A small contrastive image-text model, trained from scratch: encoder depths [3, 3, 3].
Rows from block 4 of the text encoder of a small contrastive image-text model, named by matrix and row number. Rows with one number belong to one neuron. Each number is 200 + 40 x the weight over its row's rms, rounded and kept within 0 to 999. All counts start at 0.
After each neuron's rows are labels from the 100 texts, of 14848, where the neuron reaches its highest value: "tokens" is the input token at the peak. Only what is clearly more common there than usual is listed. The data: photos of plants and fungi (iNaturalist).
# fc1: MLP up (text_encoder.blocks.4.mlp.fc1.weight, 512x128), inputs 0-63
# fc2: MLP down (text_encoder.blocks.4.mlp.fc2.weight, 128x512, transposed), outputs 0-63

fc1.491,250,177,119,96,127,141,165,131,232,191,139,162,245,202,180,124,236,216,264,208,276,180,196,259,146,176,239,211,138,233,259,250,193,172,209,289,181,248,226,167,209,249,169,246,184,183,174,228,185,214,120,229,216,213,190,132,200,213,223,161,110,210,241,191
fc2.491,208,162,175,207,230,264,232,178,185,171,172,244,190,153,271,221,248,185,231,157,180,228,245,149,209,281,266,224,191,215,144,157,157,169,90,176,162,148,201,170,218,230,255,228,211,179,175,93,182,259,227,193,105,202,207,213,214,234,174,207,240,220,175,219
tokens: ","

fc1.216,221,203,217,180,201,177,239,211,213,225,175,243,196,269,164,164,228,220,191,223,205,254,195,245,169,210,117,132,159,105,198,163,184,169,198,173,233,155,181,250,252,288,225,296,242,243,196,229,95,162,197,174,223,197,150,134,148,175,283,153,196,170,168,193
fc2.216,201,175,165,161,218,277,184,224,163,157,274,195,232,212,263,219,228,229,190,178,178,143,165,237,234,216,192,144,176,244,258,191,253,167,204,229,158,191,164,244,227,176,151,121,193,258,209,183,260,141,176,201,244,161,199,195,202,220,274,233,95,220,228,140
tokens: "maple"; "order"; "arvensis"

fc1.371,227,184,259,127,210,217,246,188,219,116,209,197,265,218,208,137,286,174,148,160,195,162,234,234,228,217,277,207,195,257,153,243,213,206,197,231,225,198,149,179,135,119,187,248,141,116,177,196,196,157,203,254,258,224,249,188,194,260,243,225,243,152,194,202
fc2.371,223,196,156,205,214,154,167,243,244,179,208,227,173,222,177,221,189,177,283,205,205,250,206,186,197,233,131,251,170,157,260,168,226,285,192,231,214,257,271,176,243,297,212,173,197,255,239,137,203,233,206,177,159,163,199,169,85,206,219,231,171,253,195,250
tokens: "devilshead"; "shaped"; "ponderosa"; "alba"

fc1.52,300,159,211,231,163,205,202,194,242,224,327,222,211,213,210,164,193,216,203,178,181,197,199,198,238,193,211,242,167,217,226,227,257,243,252,128,106,210,169,178,241,240,171,230,148,249,148,188,295,242,133,181,196,206,220,168,166,267,193,205,130,188,226,166
fc2.52,151,257,256,203,224,159,200,157,191,256,168,212,206,177,221,192,197,176,192,179,170,148,222,245,154,148,205,171,230,216,228,233,194,231,245,199,198,186,279,213,140,209,245,193,228,181,200,278,159,115,158,236,242,262,211,252,221,225,277,237,204,104,249,144
tokens: "goat"

fc1.38,239,233,179,169,193,149,161,230,268,223,206,193,173,228,203,230,207,159,260,228,254,172,238,186,198,133,202,170,236,225,284,290,222,145,195,140,175,310,291,212,225,182,169,254,159,219,203,244,226,218,205,202,152,208,193,229,217,148,243,164,224,94,227,181
fc2.38,249,259,156,175,200,240,191,167,173,159,193,206,236,148,220,176,217,135,241,200,174,139,253,197,249,216,149,247,239,137,161,164,195,176,211,172,246,198,214,235,139,203,221,89,174,229,215,232,212,185,269,245,242,246,182,210,155,153,185,204,152,206,174,215
tokens: "<end>"

fc1.138,222,149,208,175,152,160,184,177,290,163,264,201,201,264,145,219,188,192,170,204,169,206,180,279,80,251,190,186,201,176,233,185,222,255,187,233,181,235,210,75,144,207,201,164,223,237,198,252,198,230,226,192,195,204,252,199,230,213,133,240,79,200,233,234
fc2.138,99,152,239,206,206,187,141,190,273,211,262,308,149,244,196,125,133,248,246,222,229,203,225,229,192,185,134,217,176,185,116,190,178,173,186,147,135,107,241,170,253,244,152,222,200,203,154,227,217,130,223,189,170,219,158,220,197,231,186,190,263,233,163,205
tokens: "lotus"; "taraxacum"; "fly"

fc1.110,221,167,162,143,195,170,229,167,165,193,166,255,201,150,186,190,214,182,109,178,189,181,166,203,150,204,259,186,184,250,111,121,191,206,244,162,125,247,143,206,183,183,189,209,268,264,221,195,209,283,186,179,194,204,180,253,198,279,211,177,178,183,152,178
fc2.110,196,196,227,259,253,225,243,143,204,193,205,175,190,318,250,184,244,214,235,218,184,224,182,166,277,260,171,190,200,180,242,130,156,226,218,208,152,156,259,182,229,251,209,181,189,228,236,221,177,212,202,164,141,200,230,186,198,194,248,202,232,265,164,213
tokens: "male"; "fluminensis"; "trifolia"; "leucanthemum"

fc1.193,234,171,214,197,191,220,162,171,230,170,188,252,164,216,186,162,225,200,167,173,209,280,218,138,222,180,268,165,210,219,231,237,256,208,202,88,110,224,215,257,151,161,209,155,167,186,273,207,243,287,228,157,179,256,188,171,219,188,208,250,158,188,203,247
fc2.193,221,254,217,187,210,204,157,182,175,162,220,234,163,190,151,227,260,238,148,171,205,243,231,200,181,111,184,172,252,202,188,201,262,146,243,138,202,268,222,259,175,179,188,138,154,211,259,213,215,223,268,180,198,247,116,253,191,175,210,202,180,127,211,190
tokens: "polypodiopsida"; "osmundales"

fc1.183,202,181,110,271,159,198,141,198,223,193,135,226,244,221,174,200,175,227,189,155,182,221,269,226,154,210,218,195,299,194,251,157,234,242,116,131,216,173,159,152,199,193,172,249,177,220,213,234,235,235,157,173,137,216,151,214,220,195,188,166,135,151,226,203
fc2.183,198,241,202,124,198,261,236,210,203,199,158,274,217,180,177,221,205,234,209,216,192,214,147,175,210,158,197,209,148,179,189,276,253,184,258,216,168,129,212,234,176,112,218,222,200,201,192,182,182,220,186,186,328,143,227,192,181,173,179,182,246,227,210,113
tokens: "grahamii"; "matricaria"; "goat"

fc1.461,196,195,135,175,187,230,208,222,214,179,187,165,169,129,223,172,242,204,256,276,254,214,273,137,120,220,190,211,209,198,178,220,217,257,194,142,186,239,245,230,228,174,198,198,183,148,253,201,147,220,271,216,144,197,239,305,138,148,252,222,157,159,254,190
fc2.461,208,173,298,216,141,194,151,149,116,137,152,250,203,215,207,204,239,215,214,166,271,220,167,235,248,150,193,178,166,191,190,147,204,225,254,264,211,192,199,166,208,181,253,257,253,206,232,176,246,235,151,205,185,195,191,130,213,236,183,244,95,228,167,166
tokens: "polypodiopsida"

fc1.477,263,206,207,214,202,193,215,166,203,211,202,203,219,240,295,124,143,198,172,201,158,226,274,157,189,181,195,161,227,191,237,233,216,227,180,202,229,227,211,248,110,235,206,271,135,179,196,223,177,235,232,211,152,236,186,199,250,212,245,200,204,155,191,163
fc2.477,300,201,248,202,212,182,158,225,114,269,212,161,224,149,204,191,225,284,191,222,209,128,125,150,249,186,193,193,203,199,183,229,180,167,174,127,223,197,165,232,197,206,291,216,153,282,219,207,176,195,170,172,171,183,136,266,179,215,233,247,206,150,195,235
tokens: "maple"

fc1.262,224,235,192,233,149,170,143,146,203,131,159,261,181,164,212,192,208,193,246,154,216,226,188,212,165,100,287,113,167,248,208,153,255,230,239,189,140,233,229,120,245,258,192,206,184,237,263,241,242,245,185,249,163,215,246,253,178,202,230,243,216,140,227,202
fc2.262,216,162,161,180,175,174,164,230,183,155,257,174,233,201,149,166,173,148,288,264,203,171,274,213,174,207,162,167,190,174,191,130,173,175,180,199,181,150,259,150,216,272,276,238,223,319,183,186,207,182,198,253,206,193,213,207,186,199,200,276,193,233,137,260
tokens: "plicata"; "pseudoacacia"; "triacanthos"; "juglans"

fc1.492,148,199,176,228,152,211,198,183,176,166,223,260,222,187,225,173,188,212,253,173,155,198,217,179,230,216,203,145,237,177,201,194,232,129,211,267,156,146,175,217,194,261,298,251,174,196,227,195,171,117,237,253,236,176,218,139,142,252,129,196,222,174,225,189
fc2.492,260,271,215,179,180,214,158,184,190,190,144,176,165,88,174,261,182,308,245,182,214,249,177,118,222,189,190,263,153,209,162,265,215,232,168,163,210,197,188,152,142,201,151,199,209,263,130,164,206,230,243,233,207,145,277,242,225,282,207,192,202,258,285,182
tokens: ","

fc1.14,234,176,166,172,196,242,208,165,204,120,183,193,184,263,152,230,226,200,156,197,206,216,310,182,209,261,260,202,245,253,199,252,216,245,269,200,246,181,196,232,188,132,208,150,177,191,239,170,160,155,223,210,169,220,208,221,258,190,182,188,184,235,172,230
fc2.14,170,204,230,232,87,197,147,215,156,285,219,213,192,166,264,175,185,230,231,231,235,212,227,224,166,237,168,186,96,121,215,154,227,171,189,208,209,240,225,150,240,212,164,218,219,261,189,220,165,155,160,140,228,247,176,142,148,183,194,199,210,200,160,238
tokens: "class"; "<end>"

fc1.307,241,251,202,279,214,224,244,281,212,207,238,161,189,219,217,260,177,223,208,201,244,193,183,148,163,202,209,170,194,261,142,164,232,259,206,265,173,215,216,231,187,208,180,227,119,191,191,155,176,222,177,274,127,272,200,272,222,195,177,177,257,134,221,195
fc2.307,172,205,230,86,184,225,165,190,237,239,163,261,187,165,277,167,179,210,167,91,157,165,214,190,188,121,199,244,172,184,190,206,175,184,242,195,93,175,200,172,222,204,272,130,244,228,238,165,265,249,146,214,175,144,186,210,217,194,175,274,227,224,188,214
tokens: "avens"; "teasel"

fc1.221,188,168,176,191,188,145,191,234,216,168,238,212,231,189,181,228,166,156,270,210,231,258,269,178,147,197,170,191,181,194,177,171,125,197,179,223,180,237,255,126,201,167,212,214,248,202,158,202,174,223,183,173,140,253,254,191,199,122,172,267,190,162,151,119
fc2.221,193,148,236,178,201,239,181,239,237,108,174,220,227,132,229,287,209,254,178,251,210,231,187,123,256,200,185,199,164,183,257,266,217,225,201,261,144,170,156,238,217,157,190,150,237,202,242,134,259,220,175,204,194,150,170,227,129,230,216,216,221,164,207,148
tokens: "avens"; "maidenhair"; "one"; "red"

fc1.35,171,197,176,206,179,261,187,186,82,193,195,213,159,265,163,194,227,112,203,248,122,256,205,195,188,290,166,156,218,195,137,167,225,134,161,199,174,170,190,197,121,205,171,191,193,203,251,172,147,218,196,190,246,204,241,322,188,167,195,138,164,178,139,213
fc2.35,218,181,177,184,183,264,146,160,206,150,267,171,204,194,193,235,188,263,208,258,257,175,189,198,84,143,209,192,221,227,202,216,265,223,242,171,288,178,177,214,192,159,197,208,237,278,316,206,224,241,132,250,197,124,218,196,185,221,152,195,206,239,232,164
tokens: "male"; "sulphur"; "paloverde"; "aspen"

fc1.349,215,189,264,226,158,197,167,158,259,228,145,141,186,202,177,122,260,235,215,191,254,216,261,164,156,200,198,275,163,206,167,203,204,214,223,230,196,210,178,232,181,195,175,177,172,205,156,245,222,231,182,179,212,206,216,232,159,209,286,239,214,208,122,252
fc2.349,167,210,188,213,208,234,221,183,207,244,219,230,168,254,135,222,205,130,189,158,221,174,282,219,189,176,203,206,161,167,262,121,226,156,173,231,181,195,251,255,171,262,197,296,186,180,145,188,208,262,150,201,184,192,211,178,204,184,174,210,190,221,163,230
tokens: "engelmannii"; "inodorum"

fc1.76,206,156,225,174,192,179,233,229,207,194,218,149,176,167,212,218,79,166,198,145,188,151,203,137,180,257,176,177,365,195,182,175,191,176,200,152,126,223,213,181,161,221,233,206,216,170,178,126,221,245,182,136,235,170,269,205,176,223,223,224,211,168,228,266
fc2.76,177,160,213,182,180,183,143,202,199,122,192,202,212,207,258,211,218,191,206,252,194,180,210,249,207,237,177,196,193,178,213,194,147,184,284,275,139,154,221,137,238,227,186,243,200,219,219,163,209,155,237,193,274,98,205,214,162,177,249,268,249,215,210,134
tokens: "tongue"; "solanum"; "pipsissewa"

fc1.178,175,157,167,153,163,214,201,220,227,209,165,229,169,152,269,195,174,123,246,199,198,173,188,212,130,266,191,155,273,213,215,239,178,210,177,147,180,231,234,222,214,232,230,182,216,241,272,232,191,161,187,236,258,199,153,135,184,220,160,205,159,151,213,153
fc2.178,166,262,119,247,246,200,190,211,149,144,171,197,221,139,174,208,202,194,193,130,195,188,205,123,245,199,113,305,196,209,198,177,288,283,178,188,229,191,203,164,175,207,223,205,189,174,205,170,143,232,292,197,102,211,243,209,212,216,180,233,193,164,186,188
tokens: "majalis"; "paper"; "lotus"

fc1.335,264,161,139,214,221,182,202,183,267,248,185,184,219,164,168,166,199,224,215,206,245,228,263,229,178,189,217,122,214,257,213,201,213,215,156,237,165,166,192,168,180,160,214,250,190,105,207,217,310,245,219,133,202,252,188,224,180,144,184,201,146,199,144,246
fc2.335,186,152,293,190,176,147,176,208,137,159,176,214,207,181,224,261,240,211,192,264,170,167,264,169,124,137,240,313,166,159,191,212,201,220,222,184,240,225,192,202,170,179,268,181,235,141,165,170,197,257,164,244,192,182,194,221,233,147,134,185,149,163,218,169
tokens: "grahamii"; "poison"; "ostrich"; "lily"

fc1.199,206,171,185,237,151,145,245,224,162,226,119,175,171,165,210,161,207,256,180,290,226,214,168,172,231,131,200,270,130,212,214,269,185,229,209,270,209,187,244,146,197,243,135,192,178,231,267,204,210,184,291,152,188,199,289,190,152,180,155,192,115,221,207,175
fc2.199,173,195,199,237,192,246,217,168,250,172,256,197,331,124,168,173,138,143,205,167,128,212,239,209,208,233,217,169,100,194,177,230,138,206,137,197,259,196,228,203,250,229,209,155,184,200,151,173,194,208,196,172,128,230,176,185,210,299,191,217,213,206,206,225
tokens: "honeysuckle"; "plicata"; "triacanthos"

fc1.157,247,161,186,110,209,220,222,204,214,123,220,189,281,225,167,143,175,184,194,172,226,229,238,198,187,171,195,218,209,93,185,236,188,155,248,180,102,273,215,179,251,232,163,225,255,259,191,205,138,238,193,174,169,211,169,203,143,163,185,136,188,238,173,155
fc2.157,225,268,175,257,164,229,157,182,217,161,144,182,190,187,185,208,77,178,195,120,198,224,230,150,185,164,155,241,255,234,130,214,241,200,101,214,230,212,231,199,186,179,183,236,205,163,266,232,193,168,162,163,123,242,197,207,222,221,220,215,199,333,207,177
tokens: "orange"; "("

fc1.280,236,195,244,230,212,228,235,240,233,194,244,200,179,262,120,211,183,180,248,87,182,182,166,204,205,218,230,220,275,189,241,209,205,252,181,196,202,228,224,150,206,156,297,177,182,182,181,197,238,170,197,308,217,147,202,178,186,220,167,151,230,204,221,164
fc2.280,185,198,173,237,198,229,257,175,111,221,225,202,285,190,224,200,200,194,178,155,197,196,203,182,201,212,216,257,182,169,193,233,216,246,226,242,202,177,177,223,203,137,167,164,225,261,181,253,188,260,185,236,313,263,204,204,200,165,224,209,258,126,211,205
tokens: "class"; "violet"

fc1.419,171,184,210,161,169,201,218,163,216,135,159,173,222,186,177,213,168,210,208,137,251,183,193,150,183,177,233,134,288,205,286,142,206,219,181,251,159,199,250,204,144,260,207,128,185,292,271,192,216,214,216,276,203,229,208,204,187,198,238,222,178,198,319,169
fc2.419,204,200,186,272,154,194,122,223,159,218,229,169,219,160,206,172,225,85,242,195,221,238,226,158,205,168,121,226,222,191,196,126,133,170,173,265,219,207,226,181,166,188,229,230,205,157,113,212,199,134,144,134,166,231,251,215,191,220,271,241,190,229,150,210
tokens: "plicata"; "locust"; "palustre"; "echinocarpa"

fc1.302,213,195,219,198,156,206,173,246,276,179,214,288,318,151,177,193,244,221,260,225,180,137,158,171,256,216,179,182,256,257,235,182,190,217,196,213,180,206,251,193,188,167,190,275,246,218,204,197,191,307,142,186,237,206,190,204,199,193,229,192,163,174,235,243
fc2.302,206,238,189,233,185,171,217,203,182,220,159,200,126,242,153,149,203,232,179,131,166,229,128,234,208,234,209,163,199,182,175,184,227,147,181,273,203,156,231,189,199,225,230,159,73,160,193,171,210,110,228,225,208,195,193,170,170,202,253,184,244,156,267,195
tokens: "class"; "altissima"; "birch"

fc1.235,284,187,216,287,165,165,196,119,182,206,235,152,240,119,220,178,232,202,186,194,222,222,125,155,236,167,197,223,225,208,193,252,239,222,178,141,229,193,230,175,178,256,154,159,219,204,157,142,148,190,203,207,199,166,176,236,162,189,220,165,163,126,104,207
fc2.235,135,133,187,166,182,209,220,183,251,202,157,290,195,136,258,140,232,174,287,259,237,208,291,179,253,248,234,208,209,198,224,197,198,190,146,180,106,136,208,178,228,278,177,235,228,182,203,94,191,209,149,179,146,152,192,245,196,226,134,179,241,241,118,217
tokens: "engelmannii"; "aethiopica"

fc1.443,196,146,206,142,206,139,178,198,223,171,166,314,195,260,214,116,180,152,259,171,198,226,217,201,202,197,183,216,160,204,231,187,254,165,326,190,210,218,265,218,198,87,158,190,221,152,200,254,234,181,199,255,199,154,143,249,161,172,186,207,183,186,159,229
fc2.443,209,197,185,244,231,211,211,245,135,211,253,164,215,138,191,253,163,164,240,213,220,106,148,165,191,202,213,232,188,233,191,296,256,278,211,237,297,252,204,192,124,127,192,161,259,197,233,231,149,220,204,133,249,154,214,146,176,203,194,211,193,222,207,190
tokens: "class"; "magnoliopsida"

fc1.385,259,198,214,185,229,157,268,240,301,175,228,265,203,148,258,227,174,192,238,237,204,245,182,192,128,247,181,144,168,236,251,166,188,215,256,214,256,114,224,238,202,244,202,200,213,224,142,111,236,156,167,154,184,156,227,228,237,156,228,222,162,137,178,261
fc2.385,178,195,141,206,204,274,171,204,177,227,144,215,226,195,156,151,196,130,226,177,203,197,199,132,266,201,174,220,231,175,177,222,205,216,122,178,187,193,200,128,196,297,231,189,160,202,187,117,168,191,222,164,153,222,222,145,190,207,200,187,231,235,243,235
tokens: "oblongifolia"; ")"; "family"

fc1.505,250,147,218,187,151,190,213,150,202,187,216,261,181,207,244,151,226,214,152,128,191,185,199,154,170,281,271,224,206,185,170,190,207,169,213,214,191,229,198,185,166,189,168,195,183,165,234,186,231,221,164,206,206,227,184,230,195,152,210,260,87,179,181,240
fc2.505,195,223,284,212,201,171,163,145,285,230,190,214,247,223,162,209,227,219,151,181,191,213,143,145,200,196,208,247,200,232,140,210,235,118,170,192,265,270,181,160,201,236,223,219,222,126,245,255,256,200,149,129,187,259,291,180,146,158,208,221,205,169,155,150
tokens: "agaricomycetes"

fc1.490,204,174,230,198,197,136,189,208,202,257,194,203,177,139,202,175,139,271,158,267,297,215,220,213,179,242,168,232,139,208,220,237,252,240,223,186,189,219,217,180,148,280,150,197,212,247,192,193,196,184,211,186,190,185,151,220,178,269,187,230,228,206,262,184
fc2.490,156,191,143,149,217,178,221,240,238,322,203,178,178,217,124,185,203,165,212,114,192,154,216,253,122,208,215,120,208,220,208,148,187,180,165,203,199,194,256,149,179,150,154,240,234,194,204,243,147,178,269,229,159,288,111,220,141,224,117,243,256,219,198,260
tokens: "lotus"; "pratensis"; "repens"

fc1.243,236,177,207,249,198,174,218,222,170,106,158,232,218,225,227,193,234,137,151,135,183,248,191,265,166,128,247,205,164,184,156,199,195,194,206,196,142,225,248,206,248,217,178,209,208,133,177,188,149,283,247,202,230,247,227,203,111,212,179,208,190,183,239,189
fc2.243,189,185,152,227,212,237,177,192,196,190,251,206,180,245,171,185,153,190,235,252,172,213,235,174,212,210,179,258,166,212,237,193,178,275,163,196,214,124,202,99,189,188,213,148,194,179,232,117,226,165,131,307,191,215,164,185,207,201,147,288,222,231,268,200
tokens: "turkeytail"; "valley"; "("

fc1.136,201,200,201,182,138,197,166,199,199,149,234,156,155,175,161,191,167,191,218,212,161,230,139,225,168,262,211,217,263,257,302,207,191,223,174,197,208,176,261,153,158,250,203,290,277,132,174,195,147,145,170,263,151,235,194,200,211,217,217,209,214,189,206,269
fc2.136,160,220,127,203,272,138,252,255,260,221,140,261,194,166,248,118,186,202,275,143,162,174,207,250,203,215,243,162,151,206,145,277,214,226,186,233,179,176,193,284,188,131,163,158,191,203,259,228,250,246,219,93,257,165,189,248,188,295,221,189,212,226,200,214
tokens: ","

fc1.503,248,193,170,175,181,208,214,147,165,171,203,254,275,206,119,223,171,155,225,183,233,186,206,200,186,156,252,209,236,194,225,174,306,232,199,196,175,232,144,215,209,174,158,229,213,204,207,168,201,194,278,227,203,223,157,127,141,265,171,165,157,217,154,181
fc2.503,153,206,221,184,173,227,242,207,183,135,252,144,133,236,250,201,204,235,246,228,197,309,216,213,174,217,172,224,186,214,264,119,173,179,159,235,230,182,217,214,253,197,229,179,204,227,205,188,164,224,156,164,164,191,173,212,262,197,189,110,230,154,197,272
tokens: ","

fc1.114,205,231,241,264,258,199,179,196,143,207,197,211,169,221,181,131,108,190,158,185,142,197,229,205,161,266,163,103,179,173,250,164,242,267,166,173,167,227,205,175,265,293,156,207,156,175,186,182,163,234,202,218,219,204,275,195,105,181,178,199,197,133,292,232
fc2.114,264,176,117,180,163,133,214,241,191,152,218,153,223,182,272,270,262,238,166,224,228,204,132,250,170,257,209,182,256,244,215,185,190,168,210,247,215,252,195,258,232,154,243,144,158,233,256,161,223,159,119,215,236,131,131,236,265,143,236,212,201,225,196,175
tokens: "tongue"; "nettle"; "honeylocust"

fc1.65,247,184,263,161,220,194,209,229,183,199,227,182,151,245,252,197,137,235,213,203,157,219,232,211,170,201,253,171,204,247,241,179,143,217,141,256,182,189,232,179,287,284,232,181,165,279,158,155,210,194,180,234,154,252,142,244,192,152,177,158,189,159,187,174
fc2.65,196,212,134,206,173,270,135,273,170,215,139,128,198,255,187,254,285,200,190,94,223,162,204,219,240,193,184,222,146,176,149,229,171,187,123,224,218,200,210,179,222,296,145,165,201,135,254,186,203,190,194,222,108,114,193,232,272,216,156,242,166,237,248,229
tokens: "oblongifolia"; "acaule"; "pilosella"; "polypodiaceae"

fc1.277,173,162,255,205,184,195,204,217,165,279,216,197,257,156,195,134,256,203,252,274,268,227,188,206,254,191,242,208,240,200,253,189,180,193,228,198,163,232,153,214,250,245,205,169,160,199,159,166,282,222,210,196,192,192,203,210,183,233,220,218,255,222,159,119
fc2.277,189,226,230,142,209,181,232,151,185,238,227,212,131,253,187,161,152,190,136,230,164,209,175,210,152,166,79,217,168,207,226,150,274,153,249,215,154,231,207,218,173,156,214,260,203,268,214,220,151,231,134,242,184,233,295,171,192,207,179,202,159,201,169,229
tokens: "<end>"; "odorata"

fc1.198,205,155,222,198,255,239,212,204,226,275,303,221,216,197,237,115,192,167,245,193,238,166,188,293,133,199,181,192,247,256,153,261,199,262,163,203,162,244,204,205,192,179,233,231,181,288,165,207,257,202,140,144,153,192,171,247,205,204,170,205,183,162,201,240
fc2.198,192,226,174,160,197,227,106,161,260,168,253,221,203,186,191,222,235,134,189,165,133,153,198,172,161,108,178,147,160,319,195,236,170,183,177,214,246,251,285,145,102,229,202,219,225,212,226,260,173,191,160,273,177,163,233,193,172,215,165,247,193,149,215,139
tokens: "majalis"; "anemone"; "maculatum"

fc1.237,221,211,223,252,240,211,315,214,174,210,181,227,175,276,257,214,223,237,284,190,219,182,170,158,243,309,222,209,186,163,171,207,204,227,202,154,212,217,186,183,132,304,202,176,190,267,252,155,175,145,181,229,149,177,213,246,204,218,170,175,205,168,230,213
fc2.237,177,228,225,197,267,252,194,187,240,188,197,185,248,171,176,252,177,182,150,200,261,151,222,207,185,61,185,218,157,192,222,181,218,226,284,207,170,228,230,201,218,146,204,245,214,162,154,148,194,245,122,165,251,135,253,275,262,246,216,197,210,195,189,227
tokens: "majalis"; "helix"; "aspen"

fc1.184,248,227,198,180,180,225,191,296,234,246,148,221,245,196,129,151,224,263,202,183,222,197,157,229,210,165,163,193,270,273,224,210,262,172,189,117,164,237,179,221,149,218,159,273,212,184,138,147,189,168,246,176,222,213,189,188,209,195,126,165,225,162,203,128
fc2.184,184,198,280,256,206,146,155,175,204,192,199,177,208,206,171,253,205,184,194,243,243,187,207,216,244,232,181,206,201,129,206,198,199,185,214,262,215,205,243,177,281,248,164,187,167,300,230,304,210,145,126,199,293,206,201,209,131,225,247,186,205,155,248,162
tokens: "class"

fc1.438,168,186,209,228,198,170,235,194,181,254,165,218,231,200,163,180,185,185,160,242,180,210,202,196,142,215,260,211,180,201,250,175,189,160,260,203,218,251,211,192,162,121,189,193,193,151,220,228,181,175,205,153,195,231,94,277,204,118,149,227,241,198,261,271
fc2.438,189,226,139,171,225,201,290,191,189,133,170,184,149,237,172,180,168,188,209,234,192,224,174,228,268,201,170,181,197,178,254,221,180,212,288,245,218,197,166,257,210,203,185,153,189,295,234,150,193,241,174,149,153,169,180,166,210,254,215,192,166,231,183,171
tokens: "class"; "sycamore"; "mustard"

fc1.328,197,230,178,222,219,128,187,207,188,184,193,188,150,147,186,128,189,221,154,184,214,237,204,199,250,168,181,199,129,201,169,215,229,204,243,244,136,247,202,186,258,235,159,194,227,251,254,183,156,149,243,158,167,246,207,144,243,206,269,205,236,237,207,184
fc2.328,219,148,184,250,246,247,187,203,243,177,212,174,237,185,190,265,198,138,236,229,207,133,260,200,199,226,175,192,207,263,228,167,142,213,198,179,210,148,257,196,186,183,145,198,165,244,230,177,160,198,173,223,112,196,186,168,88,247,165,299,237,190,194,194
tokens: "verna"; "daisy"

fc1.364,192,231,202,160,180,110,192,136,197,238,225,196,198,128,250,184,244,242,235,199,167,237,186,177,157,170,185,137,67,230,210,261,141,178,305,232,230,177,176,150,172,197,132,156,214,236,177,175,206,202,253,220,201,143,192,192,161,211,165,207,157,188,262,214
fc2.364,181,192,176,162,218,260,231,159,175,170,145,184,203,171,208,192,218,171,260,259,219,225,227,148,231,258,208,225,177,168,225,185,162,223,105,221,211,212,203,129,187,248,186,230,233,148,197,167,187,192,231,178,81,191,216,136,188,286,240,206,248,205,221,275
tokens: ","

fc1.101,239,186,214,222,170,169,187,149,262,259,145,171,269,271,141,208,217,142,180,220,138,168,201,214,186,254,250,182,170,174,149,162,245,229,190,181,180,177,162,192,208,140,176,225,197,224,178,221,229,261,243,177,190,224,151,201,156,203,213,203,243,212,137,183
fc2.101,144,277,191,206,217,203,178,262,185,203,143,295,206,155,154,250,144,199,258,208,145,171,168,190,220,220,136,247,171,187,119,229,224,299,134,229,152,211,225,185,245,155,268,172,208,231,217,141,150,202,256,222,153,198,227,208,179,271,195,181,164,182,155,200
tokens: "wislizeni"; "rivale"; "flos"

fc1.367,224,156,296,221,190,186,191,206,168,231,172,247,291,192,168,157,232,191,210,194,228,177,171,147,243,269,195,196,197,149,175,213,254,147,225,222,137,215,181,229,150,183,153,224,199,192,143,172,211,242,236,187,181,257,184,134,103,213,226,221,213,169,122,277
fc2.367,172,243,181,203,170,193,224,227,246,191,218,208,125,202,267,190,158,192,233,237,127,216,260,262,184,155,199,191,225,203,187,153,154,102,214,206,196,162,209,120,233,233,210,170,204,232,219,213,127,214,195,183,161,150,164,196,249,225,138,163,150,223,195,257
tokens: ","

fc1.62,221,212,242,128,203,118,172,181,188,279,194,213,241,163,207,191,189,195,233,185,214,220,210,132,233,215,254,165,176,195,234,224,211,210,157,157,218,221,201,186,157,243,179,197,147,200,240,64,250,201,264,229,188,219,199,247,175,133,239,206,223,195,251,149
fc2.62,178,263,165,213,175,214,190,168,187,222,194,137,163,159,168,208,92,145,187,147,153,231,233,187,200,225,170,238,176,121,176,120,213,178,261,210,225,233,188,203,222,134,131,226,245,160,188,233,245,138,206,156,190,237,244,180,259,248,238,165,271,256,185,252
tokens: "trillium"; "palmella"; "small"; "pubescens"